Weights of a small self-supervised image encoder.
Model: 4.19M parameters, norm batchnorm, activation celu, widths [192, 384, 768].
Training: soap at rate 0.0045, 5100 steps.
Data: trained on microscope photos of single blood and bone marrow cells, 194171 training examples, 3.4 epochs.
Rows from block 4 of a small self-supervised image encoder, named by matrix and row number. Rows with one number belong to one channel. Each number is 200 + 40 x the weight over its row's rms, rounded and kept within 0 to 999. All counts start at 0.
After each channel's rows are labels from the 100 images, of 14976, where the channel reaches its highest value: "patch colour" is the nearest of a few named colours to the mean colour under the peak; "responds to" is what is common among them. Only what is clearly more common there than usual is listed. The data: microscope photos of single blood and bone marrow cells. In brackets: how many of the 100.
# convs1: 3x3 conv (model.blocks.4.convs.1.weight, 96x96x3x3, each kernel summed), inputs 0-95
# convs2: expand pointwise conv (model.blocks.4.convs.2.weight, 384x96x1x1, transposed), outputs 0-191

convs1.58,249,210,178,176,249,288,226,215,185,174,178,219,274,130,230,198,202,159,155,160,212,296,199,191,204,293,220,196,204,170,246,235,179,145,295,214,246,208,199,277,204,243,222,177,155,260,202,149,191,140,259,129,237,257,294,178,223,239,194,222,209,254,224,166,245,164,213,210,281,171,130,215,169,193,175,207,185,198,238,191,172,198,196,203,140,205,198,176,211,193,190,142,171,175,199,256
convs2.58,305,230,203,247,176,217,200,235,164,161,266,189,253,233,149,219,221,224,184,190,188,185,128,166,214,157,226,203,192,224,194,202,232,169,116,238,122,259,244,179,206,238,201,187,172,127,251,182,279,254,141,183,161,287,219,336,204,234,206,171,178,245,249,233,155,272,234,232,245,245,209,218,211,218,143,177,228,178,139,141,220,186,188,252,197,248,234,212,191,292,210,235,201,215,137,210,125,174,155,215,237,240,188,232,245,185,226,254,170,207,176,180,227,198,311,151,238,218,230,173,186,146,191,194,210,246,161,301,154,241,221,185,205,210,240,219,221,145,127,235,154,272,238,159,164,184,179,160,289,159,245,223,164,220,206,226,145,193,201,179,150,177,225,205,223,217,246,183,227,162,242,182,244,196,228,199,163,222,287,114,187,193,197,225,167,104,189,222,213,242,282,199
patch colour: purple (49)
responds to: smear: peripheral blood (83); cell type: eosinophil (27)

convs1.7,164,214,138,198,244,252,200,194,199,223,286,183,182,218,153,196,217,160,172,172,297,187,195,212,275,248,254,199,198,221,206,168,125,252,188,196,209,172,123,190,203,285,120,179,188,178,200,197,240,195,153,178,208,225,228,159,204,255,229,127,194,249,207,231,218,169,195,190,187,139,209,277,237,226,190,219,229,192,158,168,167,161,174,194,195,194,183,250,140,266,134,128,116,143,249,147
convs2.7,142,284,207,183,87,317,123,233,168,257,170,160,245,187,287,227,179,196,191,228,219,240,254,216,204,223,129,171,240,137,96,253,175,192,177,217,172,237,163,187,229,243,235,197,156,184,147,188,193,104,222,235,265,179,178,207,203,229,169,177,162,167,205,207,180,177,112,209,248,142,220,212,224,191,161,211,200,170,214,268,252,163,216,176,249,140,118,178,240,201,206,212,142,174,201,244,151,188,170,107,201,235,217,175,273,218,195,164,192,202,253,211,186,190,126,291,122,212,209,160,163,188,186,193,211,192,277,186,253,159,215,198,175,196,228,225,242,186,246,163,282,179,267,302,200,157,222,218,154,177,250,201,168,130,183,204,167,152,188,185,126,177,169,212,273,112,235,222,203,261,203,255,223,198,115,134,221,205,141,206,182,160,225,198,232,225,172,208,178,189,225,149
patch colour: purple (41)
responds to: cell type: segmented neutrophil (66); smear: peripheral blood (52)

convs1.52,193,177,223,272,182,190,187,242,187,173,214,105,158,139,201,203,190,191,174,234,232,263,252,232,225,228,144,231,252,225,135,154,260,209,190,205,166,205,210,172,239,256,242,263,192,188,217,190,213,239,110,186,181,181,200,260,206,202,203,218,216,231,226,163,201,203,145,205,209,326,207,154,178,229,203,164,268,196,216,193,136,155,191,217,195,301,200,179,157,186,222,264,264,96,173,219
convs2.52,193,165,187,195,247,196,217,267,226,176,227,223,215,182,249,165,164,252,243,261,191,192,183,204,191,243,208,182,179,219,173,188,144,155,166,149,190,225,212,140,260,194,202,209,266,133,267,208,147,327,187,207,153,162,203,205,218,227,242,227,139,264,190,246,142,151,170,214,228,275,191,158,167,175,257,257,242,231,194,192,177,220,185,248,283,228,227,237,130,228,163,148,204,198,156,165,219,265,206,234,160,290,209,211,177,221,174,160,142,198,211,246,174,224,160,282,204,137,311,183,183,137,103,232,208,249,188,183,188,198,175,216,192,158,193,200,252,168,156,280,188,217,183,242,178,186,229,173,183,146,191,199,181,194,243,189,113,240,163,270,156,148,136,173,186,152,250,167,157,149,220,209,214,180,130,137,201,159,175,193,218,119,204,149,185,188,213,213,147,239,196,240
patch colour: blue (46); black (28)
responds to: cell type: lymphocyte (53)

convs1.20,208,238,172,179,218,213,257,171,196,255,177,169,257,263,208,225,207,203,174,192,211,190,134,178,227,194,179,199,227,228,210,157,184,210,270,131,310,158,175,159,233,167,143,192,171,122,156,207,244,174,131,222,229,238,192,201,101,180,230,215,225,173,234,220,208,202,233,151,113,129,257,200,201,225,174,209,193,220,237,182,160,173,166,257,287,218,211,130,280,248,257,168,182,214,193,248
convs2.20,250,142,287,192,239,173,147,165,218,239,202,198,277,218,237,189,203,222,238,193,245,183,233,206,148,202,181,219,233,130,205,126,218,151,126,193,322,294,236,171,216,245,141,170,151,158,238,205,209,196,176,188,218,219,177,232,141,242,211,228,236,170,149,163,221,205,217,221,224,167,220,173,237,225,179,159,196,178,244,204,196,183,158,210,83,219,239,215,164,243,218,250,285,275,284,235,136,195,224,201,137,233,152,145,136,152,301,210,208,198,233,197,204,260,159,187,220,233,189,207,142,152,140,216,101,232,251,210,214,225,236,134,188,189,235,213,173,222,250,208,186,202,196,198,218,228,270,171,249,143,262,179,129,173,135,168,200,268,155,222,239,243,199,162,198,246,227,148,182,166,259,219,212,238,166,260,250,264,226,177,145,177,236,157,218,246,161,149,182,221,141,205
patch colour: pink (93)
responds to: smear: peripheral blood (100)

convs1.87,197,152,247,256,268,176,176,185,178,97,278,230,204,183,191,250,190,171,186,184,180,205,252,233,248,229,201,259,226,149,230,262,187,245,163,193,248,165,203,133,222,204,218,189,185,194,223,285,263,231,176,178,139,164,234,254,195,179,219,162,167,218,44,163,213,201,217,236,239,197,159,270,203,197,201,186,179,189,211,211,192,175,283,227,142,203,166,227,229,182,151,212,178,209,160,259
convs2.87,194,200,197,182,183,154,228,220,272,213,147,184,57,168,183,242,199,126,226,221,130,220,287,245,250,192,134,199,184,196,210,223,217,271,226,170,114,130,183,172,243,156,155,135,169,151,219,255,135,144,165,229,279,280,273,171,190,238,220,273,247,161,178,216,203,193,202,191,259,155,159,198,195,187,286,208,180,314,236,243,192,197,111,133,199,190,188,261,219,179,242,253,240,197,137,170,127,246,216,188,158,128,186,152,157,164,118,192,212,228,201,249,276,185,183,223,261,186,287,207,163,260,233,207,168,231,209,170,242,162,208,141,241,271,192,221,149,170,233,150,185,220,208,252,208,173,210,201,263,173,227,172,192,186,167,174,119,190,200,164,224,209,249,223,200,154,132,205,184,203,181,191,219,192,187,206,152,239,210,222,239,208,158,220,213,231,251,192,167,232,250,205
patch colour: purple (64)
responds to: smear: peripheral blood (70); cell type: lymphocyte (62)

convs1.39,190,195,212,186,171,202,248,230,240,168,193,162,199,215,196,221,177,144,183,208,184,187,196,244,173,188,173,256,165,209,234,163,200,168,159,185,206,194,198,44,177,242,196,191,279,182,235,161,157,248,127,190,271,224,202,158,214,243,216,217,245,234,85,235,191,214,270,197,182,168,211,212,85,145,231,212,246,196,179,211,259,207,224,196,251,211,161,218,173,153,240,213,233,294,247,229
convs2.39,143,197,134,210,215,173,180,250,168,158,240,162,217,200,200,194,209,234,245,206,144,255,219,244,186,189,241,252,163,242,182,190,191,183,252,181,65,258,233,223,147,205,200,213,81,215,229,226,156,152,175,235,284,190,145,235,212,174,83,197,213,168,216,202,155,151,191,156,243,141,174,238,194,215,163,172,191,136,201,152,192,265,197,128,168,270,212,107,187,158,222,203,208,244,191,151,196,260,190,257,196,258,234,191,153,278,166,181,210,205,186,174,208,205,176,203,107,206,260,228,246,221,243,115,222,218,191,236,192,149,252,248,308,183,153,313,227,186,134,230,171,209,166,213,113,238,204,236,213,242,150,185,251,213,112,187,168,245,177,215,201,244,203,258,200,203,244,241,262,170,291,167,174,237,194,128,172,162,187,203,172,247,171,128,188,193,141,263,196,196,250,246
patch colour: purple (54)
responds to: smear: peripheral blood (89); cell type: segmented neutrophil (40)

convs1.3,195,112,187,176,206,228,245,256,185,146,246,224,234,193,195,171,226,257,196,189,194,171,125,152,255,182,136,109,248,226,130,156,196,139,297,217,235,151,189,247,175,201,216,214,162,182,140,201,226,159,232,216,205,129,225,195,229,233,179,213,254,165,246,166,160,185,207,192,128,188,164,180,162,207,195,219,126,276,162,240,108,190,171,146,161,166,192,189,135,179,216,197,157,191,199,176
convs2.3,180,207,190,185,209,152,212,259,249,181,125,144,234,155,205,195,231,179,252,185,245,257,188,189,182,231,174,187,234,211,205,206,198,224,143,185,180,178,224,184,186,242,160,165,195,203,172,222,228,148,153,249,231,251,210,338,192,212,270,169,182,234,218,213,169,207,153,170,179,226,211,156,138,222,179,196,187,243,99,163,167,209,192,177,262,186,156,170,134,158,235,191,236,269,169,223,193,195,271,224,222,109,180,168,121,222,270,199,214,186,158,244,224,178,182,163,186,167,242,223,220,175,186,201,176,200,231,158,235,179,240,248,184,238,191,225,198,244,214,194,250,115,245,274,159,174,143,147,248,173,234,178,193,167,238,236,118,270,215,219,122,184,239,202,170,222,206,159,181,214,144,161,241,225,179,199,188,188,213,139,247,225,190,178,184,199,195,159,282,247,160,165
patch colour: pink (79)
responds to: smear: peripheral blood (84); cell type: lymphocyte (37)

convs1.28,218,206,243,216,111,198,263,212,238,207,217,217,236,197,141,202,176,183,200,185,208,191,177,144,222,161,160,219,260,165,182,229,298,218,197,211,162,203,238,162,183,216,300,163,267,208,199,219,222,285,162,231,156,282,227,234,155,175,169,216,179,212,214,223,221,194,227,204,214,232,268,194,211,199,151,106,191,186,154,178,140,159,231,235,245,74,215,207,219,207,210,259,224,265,251,240
convs2.28,200,147,216,183,135,266,230,155,225,134,215,236,214,117,113,239,198,172,199,248,222,184,170,196,223,145,218,209,258,250,176,208,194,176,208,175,194,195,216,237,303,248,205,204,222,228,236,127,205,253,243,154,224,197,196,190,184,170,222,150,170,220,238,232,267,241,221,137,157,250,167,238,223,178,190,182,114,187,286,153,156,172,166,267,202,238,253,230,187,224,171,194,237,213,175,222,204,229,170,186,178,195,233,246,193,148,204,249,122,190,226,137,183,180,232,208,219,157,181,154,211,278,160,140,185,184,183,232,224,179,221,140,140,200,229,154,203,162,177,208,130,199,194,140,191,195,237,254,102,225,232,198,260,175,228,202,169,180,178,238,269,224,196,185,193,199,199,215,169,193,183,247,181,245,229,211,170,181,182,168,148,249,255,283,169,171,136,201,215,242,245,167
patch colour: purple (47); blue (30)
responds to: cell type: segmented neutrophil (41)

convs1.83,149,187,179,217,277,232,174,249,218,171,172,226,227,222,148,213,264,180,145,159,225,193,126,126,167,148,254,179,191,291,216,180,182,242,166,167,210,110,179,122,249,162,194,184,168,137,217,219,213,203,161,186,181,169,265,206,163,161,176,251,158,234,269,188,159,208,244,224,176,241,182,132,193,233,180,126,163,209,147,227,207,148,185,185,230,224,149,214,241,231,170,224,295,156,191,182
convs2.83,199,193,172,162,266,217,201,166,208,197,217,244,164,257,244,130,242,186,156,202,227,250,172,218,259,169,194,127,214,144,231,202,175,220,175,227,216,157,226,182,118,199,160,198,256,217,163,210,189,154,226,212,272,256,189,91,127,286,160,155,187,253,225,141,230,135,179,202,183,243,235,212,180,176,200,187,232,188,192,120,206,269,92,180,193,185,211,198,234,221,161,169,205,159,219,223,192,220,196,230,206,140,218,196,190,215,164,187,167,260,226,191,226,201,175,213,136,150,186,117,189,122,211,206,201,173,277,160,253,147,238,224,190,208,185,209,157,193,224,190,221,245,214,192,181,212,169,159,185,260,189,168,205,185,232,198,207,177,185,210,227,210,242,175,237,238,210,257,229,161,180,208,124,155,229,251,202,221,200,216,235,264,242,175,164,161,212,122,170,169,164,146
patch colour: purple (64)
responds to: smear: peripheral blood (79)

convs1.84,210,201,188,191,230,165,227,199,177,206,221,304,309,185,254,212,148,178,183,209,217,221,248,180,202,145,209,177,164,197,222,174,195,205,195,230,244,147,150,156,144,219,206,175,220,205,197,211,322,182,149,115,253,178,260,184,154,204,221,186,186,175,211,165,215,200,255,184,173,250,165,221,98,185,161,207,168,231,143,173,250,158,124,265,230,178,175,205,213,142,199,126,260,198,216,150
convs2.84,221,199,196,215,217,206,179,199,177,255,219,262,186,219,221,195,195,208,166,284,108,140,164,227,247,209,241,135,173,200,185,160,161,170,181,150,198,195,160,216,176,213,180,238,177,200,124,204,204,164,194,195,288,178,190,128,196,242,180,222,214,175,197,207,127,90,163,209,217,227,205,228,159,196,240,143,246,148,234,212,151,199,177,205,159,178,190,246,177,213,228,234,225,141,166,139,176,167,234,152,221,105,206,153,151,224,165,189,175,271,193,200,234,249,236,176,182,102,233,163,160,195,248,251,213,186,189,160,182,218,261,231,171,256,140,183,211,190,110,175,218,133,194,260,64,150,154,193,236,171,240,183,236,181,154,148,234,171,188,199,251,186,204,216,188,239,252,186,143,135,90,206,138,224,210,281,207,240,188,224,217,164,194,197,183,165,231,126,251,147,168,192
patch colour: purple (47)
responds to: smear: peripheral blood (77); cell type: erythroblast (44)

convs1.69,170,155,95,228,191,203,157,182,185,198,184,204,113,120,215,149,186,190,197,160,218,228,210,199,173,268,188,172,154,234,159,197,102,230,219,248,147,149,214,143,186,170,137,155,134,204,232,191,235,232,191,224,143,157,239,251,189,201,206,191,254,182,197,265,158,174,188,234,190,223,246,195,184,230,172,152,188,274,206,156,247,202,180,178,181,224,234,163,280,273,275,188,207,115,202,174
convs2.69,255,148,133,217,110,204,198,259,250,159,198,259,187,192,152,198,212,226,169,195,215,229,161,175,223,207,191,222,210,168,273,203,217,219,211,202,269,167,242,159,171,200,179,265,192,250,211,180,156,189,191,191,283,182,229,246,145,209,220,178,161,165,191,200,112,215,150,117,167,144,158,163,215,203,183,173,156,192,225,192,175,217,201,182,244,150,248,218,174,216,258,292,192,205,223,258,229,118,182,188,144,187,212,219,218,197,189,171,264,252,213,293,206,127,214,176,251,142,237,214,217,197,225,196,229,205,215,164,227,199,182,176,201,203,174,171,201,289,174,220,185,249,154,229,137,170,223,247,153,207,176,150,102,137,219,224,269,218,189,252,214,210,242,185,196,190,175,206,168,191,201,155,173,212,148,230,180,225,134,179,141,152,149,120,203,202,212,228,211,198,236,218
patch colour: pink (79)
responds to: smear: peripheral blood (87)

convs1.22,162,250,180,213,139,172,211,241,209,292,207,155,167,228,143,214,183,241,182,196,213,199,207,172,221,192,181,112,197,105,208,192,301,134,211,200,181,245,189,126,186,249,249,184,156,168,255,172,167,196,182,223,154,263,214,217,218,190,167,166,194,246,283,168,167,142,187,194,216,235,206,237,249,198,126,212,181,151,195,161,161,206,169,199,219,139,185,270,256,250,256,169,264,246,190,153
convs2.22,142,220,216,123,215,177,151,202,299,282,169,134,197,139,229,261,199,213,183,186,251,148,210,248,225,183,261,163,165,229,75,193,204,260,264,192,232,213,149,247,192,204,221,189,177,154,179,170,230,209,220,180,207,145,239,223,169,154,201,185,204,179,176,193,195,242,179,249,233,160,242,188,259,197,167,237,203,272,140,171,140,165,164,222,256,259,202,167,211,187,228,167,246,238,218,185,191,200,217,318,175,187,239,145,157,267,216,104,145,175,219,206,175,181,179,152,201,206,159,228,230,202,230,198,184,203,246,245,127,227,214,190,190,255,188,200,233,207,206,203,192,143,206,135,159,195,214,220,215,201,180,154,215,132,232,274,207,207,283,206,169,237,196,228,160,248,170,244,226,301,184,145,156,128,200,206,175,153,200,253,117,133,231,240,220,192,155,165,213,211,141,219
patch colour: pink (56)
responds to: smear: peripheral blood (79)

convs1.54,98,220,202,216,249,291,140,135,244,219,248,201,217,145,222,246,261,151,212,179,204,219,237,218,220,180,252,200,217,138,194,92,210,153,245,190,240,132,165,182,151,223,173,200,238,219,237,228,229,177,238,217,213,193,199,201,164,221,184,179,174,248,191,138,172,159,143,227,138,210,183,195,228,159,198,181,236,200,188,200,167,213,106,211,167,213,190,212,228,186,180,77,129,222,256,230
convs2.54,196,200,186,213,159,261,149,191,197,226,192,175,175,198,196,230,219,203,193,160,252,273,229,199,213,230,192,224,237,164,182,189,185,193,237,199,190,272,145,146,178,193,257,185,217,237,194,233,163,226,158,220,217,171,209,133,193,188,169,185,201,194,196,186,135,133,186,178,230,200,248,206,183,164,178,266,173,130,259,276,254,217,186,203,298,183,190,215,211,144,236,130,148,222,203,159,211,195,161,267,220,251,145,178,161,125,171,225,280,186,186,214,191,178,177,190,211,126,243,208,247,187,185,221,187,168,183,104,175,126,175,200,202,214,232,224,170,133,248,169,209,159,154,214,230,151,159,253,178,286,220,168,205,236,232,173,185,218,180,150,152,145,287,252,280,200,135,130,223,219,214,230,196,241,196,223,217,221,200,236,155,126,199,258,152,167,202,258,205,188,169,224
patch colour: pink (54)
responds to: smear: peripheral blood (48)

convs1.37,138,122,162,172,199,183,190,244,180,154,267,148,165,193,203,220,179,191,192,203,242,284,174,200,182,146,108,220,197,193,242,212,155,150,216,183,244,160,159,121,123,207,263,245,208,216,208,199,198,157,256,220,210,229,219,131,241,219,182,179,151,165,190,203,153,172,233,212,134,305,168,181,212,234,158,187,205,153,185,223,148,197,225,186,185,140,236,259,126,274,171,180,197,193,250,248
convs2.37,245,199,202,144,153,143,141,170,205,228,178,217,191,195,132,149,236,141,282,205,160,193,192,244,235,184,209,299,177,201,200,207,233,184,185,225,243,194,230,166,189,193,170,249,159,134,256,226,233,146,178,245,237,210,253,178,232,177,221,165,171,281,207,253,177,212,210,264,188,175,94,264,175,173,197,211,240,220,192,161,159,232,169,241,272,188,211,222,258,137,144,147,146,208,162,178,221,180,282,112,187,170,187,196,208,197,183,192,124,190,209,190,185,239,187,242,223,248,201,235,156,115,185,257,205,175,189,153,207,189,225,237,177,226,168,164,172,193,77,213,177,212,181,210,141,99,213,203,213,138,206,229,148,179,205,143,130,259,178,247,253,164,224,130,162,173,149,220,257,158,172,139,188,200,178,156,254,213,179,195,244,179,165,132,216,152,189,227,205,192,286,230
patch colour: blue (45)
responds to: smear: peripheral blood (38)

convs1.5,229,242,127,242,152,230,279,187,190,109,223,247,237,225,239,194,192,201,201,210,277,184,150,112,166,196,217,234,201,158,269,276,197,173,199,180,212,185,226,166,169,187,174,171,258,201,192,266,215,225,306,142,212,142,166,249,131,212,163,193,221,231,231,217,226,174,216,229,273,223,201,200,215,166,205,121,228,248,183,149,203,237,182,147,180,212,233,189,240,212,148,140,144,235,171,163
convs2.5,247,147,222,288,272,212,243,224,186,221,243,243,168,203,159,244,165,213,263,203,236,250,156,240,212,192,172,160,192,133,219,244,197,161,162,235,144,189,163,174,209,247,175,221,228,245,185,197,112,287,211,171,247,197,183,206,188,218,210,197,245,203,233,232,230,146,212,117,214,148,251,240,155,248,251,249,242,253,271,206,243,215,170,222,153,163,202,181,192,211,147,262,144,236,186,165,196,268,225,183,203,183,121,206,197,190,187,175,155,242,150,219,207,145,207,200,241,275,180,229,153,147,187,244,214,216,214,241,217,181,207,205,179,210,217,163,196,222,238,163,221,170,167,213,206,229,187,128,207,243,159,217,156,301,144,160,234,159,211,239,204,310,206,150,162,254,132,212,160,181,230,262,239,148,129,268,240,190,339,157,234,221,234,155,169,172,208,229,101,221,211,190
patch colour: purple (60)
responds to: smear: peripheral blood (86); cell type: erythroblast (56)

convs1.85,230,193,148,178,172,168,186,192,178,255,255,171,238,176,189,232,218,222,180,208,176,179,185,192,152,236,222,168,158,213,160,180,232,81,233,191,242,174,242,229,211,217,144,186,168,215,166,127,179,144,196,277,196,196,190,210,164,251,209,110,184,150,201,214,245,206,160,149,141,203,289,202,126,144,126,171,153,220,225,259,177,173,210,140,283,146,207,195,175,159,302,213,187,199,214,197
convs2.85,198,221,268,167,222,213,141,253,197,175,252,274,123,221,130,211,287,192,251,166,190,246,230,141,266,179,187,188,164,133,249,186,206,212,145,243,288,271,190,236,275,188,190,192,258,134,195,195,131,243,163,97,245,144,240,206,199,160,142,230,215,199,186,147,196,192,169,222,252,205,247,196,278,246,214,174,116,200,252,222,175,200,162,228,194,153,207,194,229,191,190,258,195,277,226,245,199,177,189,180,203,280,251,213,206,219,178,211,214,176,232,233,190,136,191,212,145,249,130,168,144,201,165,198,164,155,157,146,157,164,225,219,170,234,209,153,214,242,228,266,187,222,210,224,213,169,160,232,147,271,170,269,211,191,136,257,212,218,207,270,244,212,185,177,260,165,206,204,233,216,219,231,177,245,157,257,128,110,179,259,178,206,155,187,191,165,193,200,117,243,150,134
patch colour: pink (66)
responds to: smear: peripheral blood (71)

convs1.43,116,181,255,209,166,159,194,240,142,198,164,119,250,230,178,239,203,185,170,127,164,201,132,283,157,212,182,216,169,167,215,156,192,170,211,184,135,185,196,225,164,190,266,170,119,150,147,192,194,218,141,246,254,198,307,225,172,195,243,197,195,229,186,224,213,199,139,184,208,263,182,147,224,273,168,206,197,191,163,179,251,204,223,215,243,155,221,204,207,136,190,227,284,156,227,256
convs2.43,170,174,196,204,152,250,257,234,212,216,233,207,184,256,244,130,134,222,244,190,202,156,189,181,139,192,241,226,124,162,250,198,276,168,167,206,168,203,269,214,159,235,190,262,182,220,160,198,271,119,189,253,249,240,219,200,191,234,142,104,190,248,186,160,209,203,178,186,100,109,152,192,222,189,174,207,257,169,117,213,184,268,230,206,175,127,193,204,202,213,170,215,144,209,214,222,209,132,251,230,187,186,205,202,227,207,227,271,205,151,207,182,249,154,271,144,225,118,166,237,199,255,210,208,204,191,177,267,177,167,162,181,186,224,169,157,70,194,211,227,249,145,212,195,213,241,201,211,232,186,188,173,152,202,161,200,178,230,193,173,182,202,176,161,177,179,188,239,208,162,193,83,215,215,197,217,205,276,225,216,247,155,152,217,200,210,284,190,190,220,194,185
patch colour: purple (66)
responds to: smear: peripheral blood (73); cell type: segmented neutrophil (72)

convs1.8,123,214,211,204,228,252,233,197,237,217,221,174,211,159,210,184,249,284,209,189,230,181,155,233,214,130,228,218,172,156,243,187,232,143,196,146,149,197,138,111,222,168,209,228,148,57,233,218,178,205,245,174,250,158,216,219,181,196,230,194,175,255,241,170,146,191,257,160,254,165,223,212,223,247,159,170,175,161,206,163,214,233,168,211,149,216,227,219,235,113,116,168,193,256,205,232
convs2.8,203,255,198,230,193,176,213,166,142,251,177,206,151,148,192,224,220,228,255,145,188,211,181,215,236,295,267,210,247,134,243,261,163,212,322,195,229,200,194,205,208,182,158,161,134,242,188,177,241,223,170,227,263,208,226,237,173,186,181,207,174,162,232,229,174,219,215,200,166,248,207,209,172,184,178,227,161,209,164,228,326,203,221,251,224,222,233,233,266,215,221,172,127,239,237,138,231,322,102,185,197,241,212,181,239,246,109,202,182,237,209,172,203,240,216,208,173,163,255,220,283,143,219,212,213,229,161,240,190,220,183,176,211,217,211,193,223,254,194,178,229,131,234,187,197,140,212,269,199,236,173,238,175,259,182,179,174,183,251,194,211,156,201,208,215,238,190,228,176,271,164,213,260,218,182,179,222,192,180,193,233,255,144,188,122,188,233,247,190,239,200,263
patch colour: pink (53)
responds to: smear: peripheral blood (75); cell type: erythroblast (39)

convs1.79,184,156,162,200,224,214,221,179,218,234,219,186,224,259,230,232,171,195,182,172,235,237,153,173,221,141,218,117,150,182,176,206,250,230,228,153,288,182,134,118,204,222,197,204,264,116,189,223,221,155,205,245,162,238,207,159,164,158,219,244,218,214,204,231,200,192,204,196,199,79,249,248,199,194,190,221,169,194,177,208,153,228,294,167,216,222,179,89,250,271,230,136,144,216,179,202
convs2.79,182,156,212,204,251,193,181,187,248,165,204,205,257,150,187,179,211,221,191,138,168,217,159,178,132,182,162,102,217,187,144,272,202,308,189,278,252,192,218,242,193,148,256,127,255,195,196,230,131,277,211,162,155,164,235,206,205,146,285,254,283,151,218,216,211,198,213,206,248,232,272,159,172,157,149,210,186,208,186,184,179,195,167,219,182,228,128,186,196,221,200,223,231,211,210,271,151,207,170,208,116,206,111,176,194,237,73,197,155,137,177,167,185,228,217,239,165,212,188,218,210,227,163,192,134,163,233,245,200,224,151,217,222,204,180,184,221,162,232,176,108,196,204,167,215,181,178,149,194,205,194,213,230,158,179,225,204,219,177,223,263,154,164,220,216,206,196,178,281,250,274,220,173,244,163,250,206,222,227,210,148,162,204,229,208,233,217,250,220,194,174,137
patch colour: pink (80)
responds to: smear: peripheral blood (98)