From a checkpoint of a small self-supervised image encoder: soap at rate 0.0045, 194171 training examples.
Rows from block 2 of a small self-supervised image encoder, named by matrix and row number. Rows with one number belong to one channel. Each number is 128 + 32 x the weight over its row's rms, rounded and kept within 0 to 255. All counts start at 0. Numbers have three digits each.
After each channel's rows are labels from the 100 images, of 14976, where the channel reaches its highest value: "top examples" is what is common among them. Only what is clearly more common there than usual is listed. The data: microscope photos of single blood and bone marrow cells.
# convs1: 3x3 conv (model.blocks.2.convs.1.weight, 48x48x3x3, each kernel summed), inputs 0-47
# convs2: expand pointwise conv (model.blocks.2.convs.2.weight, 192x48x1x1, transposed), outputs 0-47

convs1.47:109084106129075083141046056113129110095163108150110124112133120115104084057087132168128134126104096150142128168104173159079148123142154094158157
convs2.47:114128163077182156073164139095140143185096139121142087106159143147118184157128131140155119159149181116144152124168105135101094129147116141135165
top examples: smear: peripheral blood

convs1.9:117109140191119086092101189163100124130138107100093183133158121138138109089145119125098141139179075131127179139122217151172106112127189126147164
convs2.9:125135084140120149172152121197110173144134161133067111160096166144111137120174128197112166120133098121108114093129108156133101117132172129129156
top examples: smear: peripheral blood; cell type: segmented neutrophil

convs1.46:162133122131120077096056131137125115101104146108119135117101191212117106138104131138115102125067080143115102098184122178057107112154128088140155
convs2.46:112122157150101113126123101175130119164096080091117107167091140163131107111111151117143164153132180132134147134091103119136115135095119110129162
top examples: smear: peripheral blood; cell type: erythroblast

convs1.34:146129095116093137119107069064128089124063120156116110094093087079157094109148106155159100117149113191140134143128149115124110083084212132088121
convs2.34:099156111108120067148082112092174115124112111109113140059122134092149149151160161133121097122133180101128109136123129168091103122195171106163122
top examples: smear: peripheral blood; cell type: segmented neutrophil

convs1.15:087115103083119152087090094116115127099131176104171140115148086100108117089068126174137042112122159134139121165168159089156120100199116112162114
convs2.15:153129150133113126116100158101140163121181149102057127188120083189116159121119101144128138106133133158098172174178087133117137116053100163108077
top examples: smear: peripheral blood; cell type: segmented neutrophil

convs1.39:070127106150091097115087161078187110133095139089120138093090135149134199092133160164108097133147159145142099134128181166116115100046153151159111
convs2.39:134125134101094104132162085120164124096087138132210034114163123091150122108132117178109158119154088114148094121079070123142118133167122113086162
top examples: smear: peripheral blood

convs1.44:128117148159186119203179116141127064121137134154193096115108160173090079114117112112185102138117144140144111109204144122099181132108127090129131
convs2.44:108131112133121088108124132136138111127098115171151167102086146112115109144154136097146167176134050088151068139129125107117132140104082141142135
top examples: smear: peripheral blood

convs1.22:105109161122162144155164124174123174114129144067149108065159140113116138120136100080147164132160140106108134071099016122130114103111080100109101
convs2.22:124094138149075136174122112160125066167138104148203105104106110166218120148204118095046164126115092124074162145203162119095087134105116059069089
top examples: smear: peripheral blood

convs1.29:115097130143147114052089106082101131083103113074113088146112117152161100089109136130102117131121139154157151121135112137162054175156164202188146
convs2.29:101144109143107100138159154102163144164110157108152153107144150175175172110135135145127193121133148132150157160150110124097074101065137122149100
top examples: smear: peripheral blood

convs1.31:141067104132095134119113123110128109092137115124119133130111109114101125144102133154110000128102121117067152173187142097132113107165185075150131
convs2.31:152130095136095117110128107147155141133195134151204160114108164092111130150109138144110132117144110120071109179133169104158091143169097155116119
top examples: smear: peripheral blood; cell type: segmented neutrophil

convs1.1:110071146116107138080083125138121117181124131138086118159140138071126120148125151220124141096190137068098111086154125149121106152123141150194081
convs2.1:097098069165150163140088123062108117138119050186122185145129072131129143175099117137125127155114113149138132120165124117144125121194168119141109
top examples: smear: peripheral blood; cell type: segmented neutrophil

convs1.37:115084105094119212107096136126185110101108190123142122114106172123119082101188131158149135119123110142093141147106143100148146111115151123221183
convs2.37:131102169131086179129117137193111171094116158142132109119154115168088158145126118147153130147136100128153142122108132112118058109136103165122136
top examples: smear: peripheral blood

convs1.36:086118126118077099160090119153111188142183147167160175154175141151132165174200182112087073103128156090135094129143130124124133071145140138134118
convs2.36:093159146174154115138141118168129180032138098097074156172152141143142078148119134127125129114110194154076165094131127124163098152107075090122165
top examples: smear: peripheral blood

convs1.19:186099103129146129139051128095086164157107175153087177152099138130090130137140148197101102119103161143184125158164132131112088127152131098069168
convs2.19:107097143044117183106140215096125097111089132121112145062179127139140207129106102136124130117139157128153108116083141154123179124108113121135122
top examples: smear: peripheral blood; cell type: segmented neutrophil

convs1.8:160159148141094116120057096149152083145155156216116113137139187102109120106112125166133123126104109181206110138117120120139131118218124109127122
convs2.8:116144097174160142123128101186115105156080088102154111149126133082148087132130120118113110184183188110157166136108112142102151103095094135122116
top examples: smear: peripheral blood

convs1.11:111083114131099142152089189153182117050144185113150137158059116115106141171104161152085167134099105108079107126128140146143116139125165064106125
convs2.11:146070074123243107161142133159104110118138107116082060065116202047101102156148095107146075215118144139118119132147176125130106104118107141092098
top examples: cell type: segmented neutrophil; smear: peripheral blood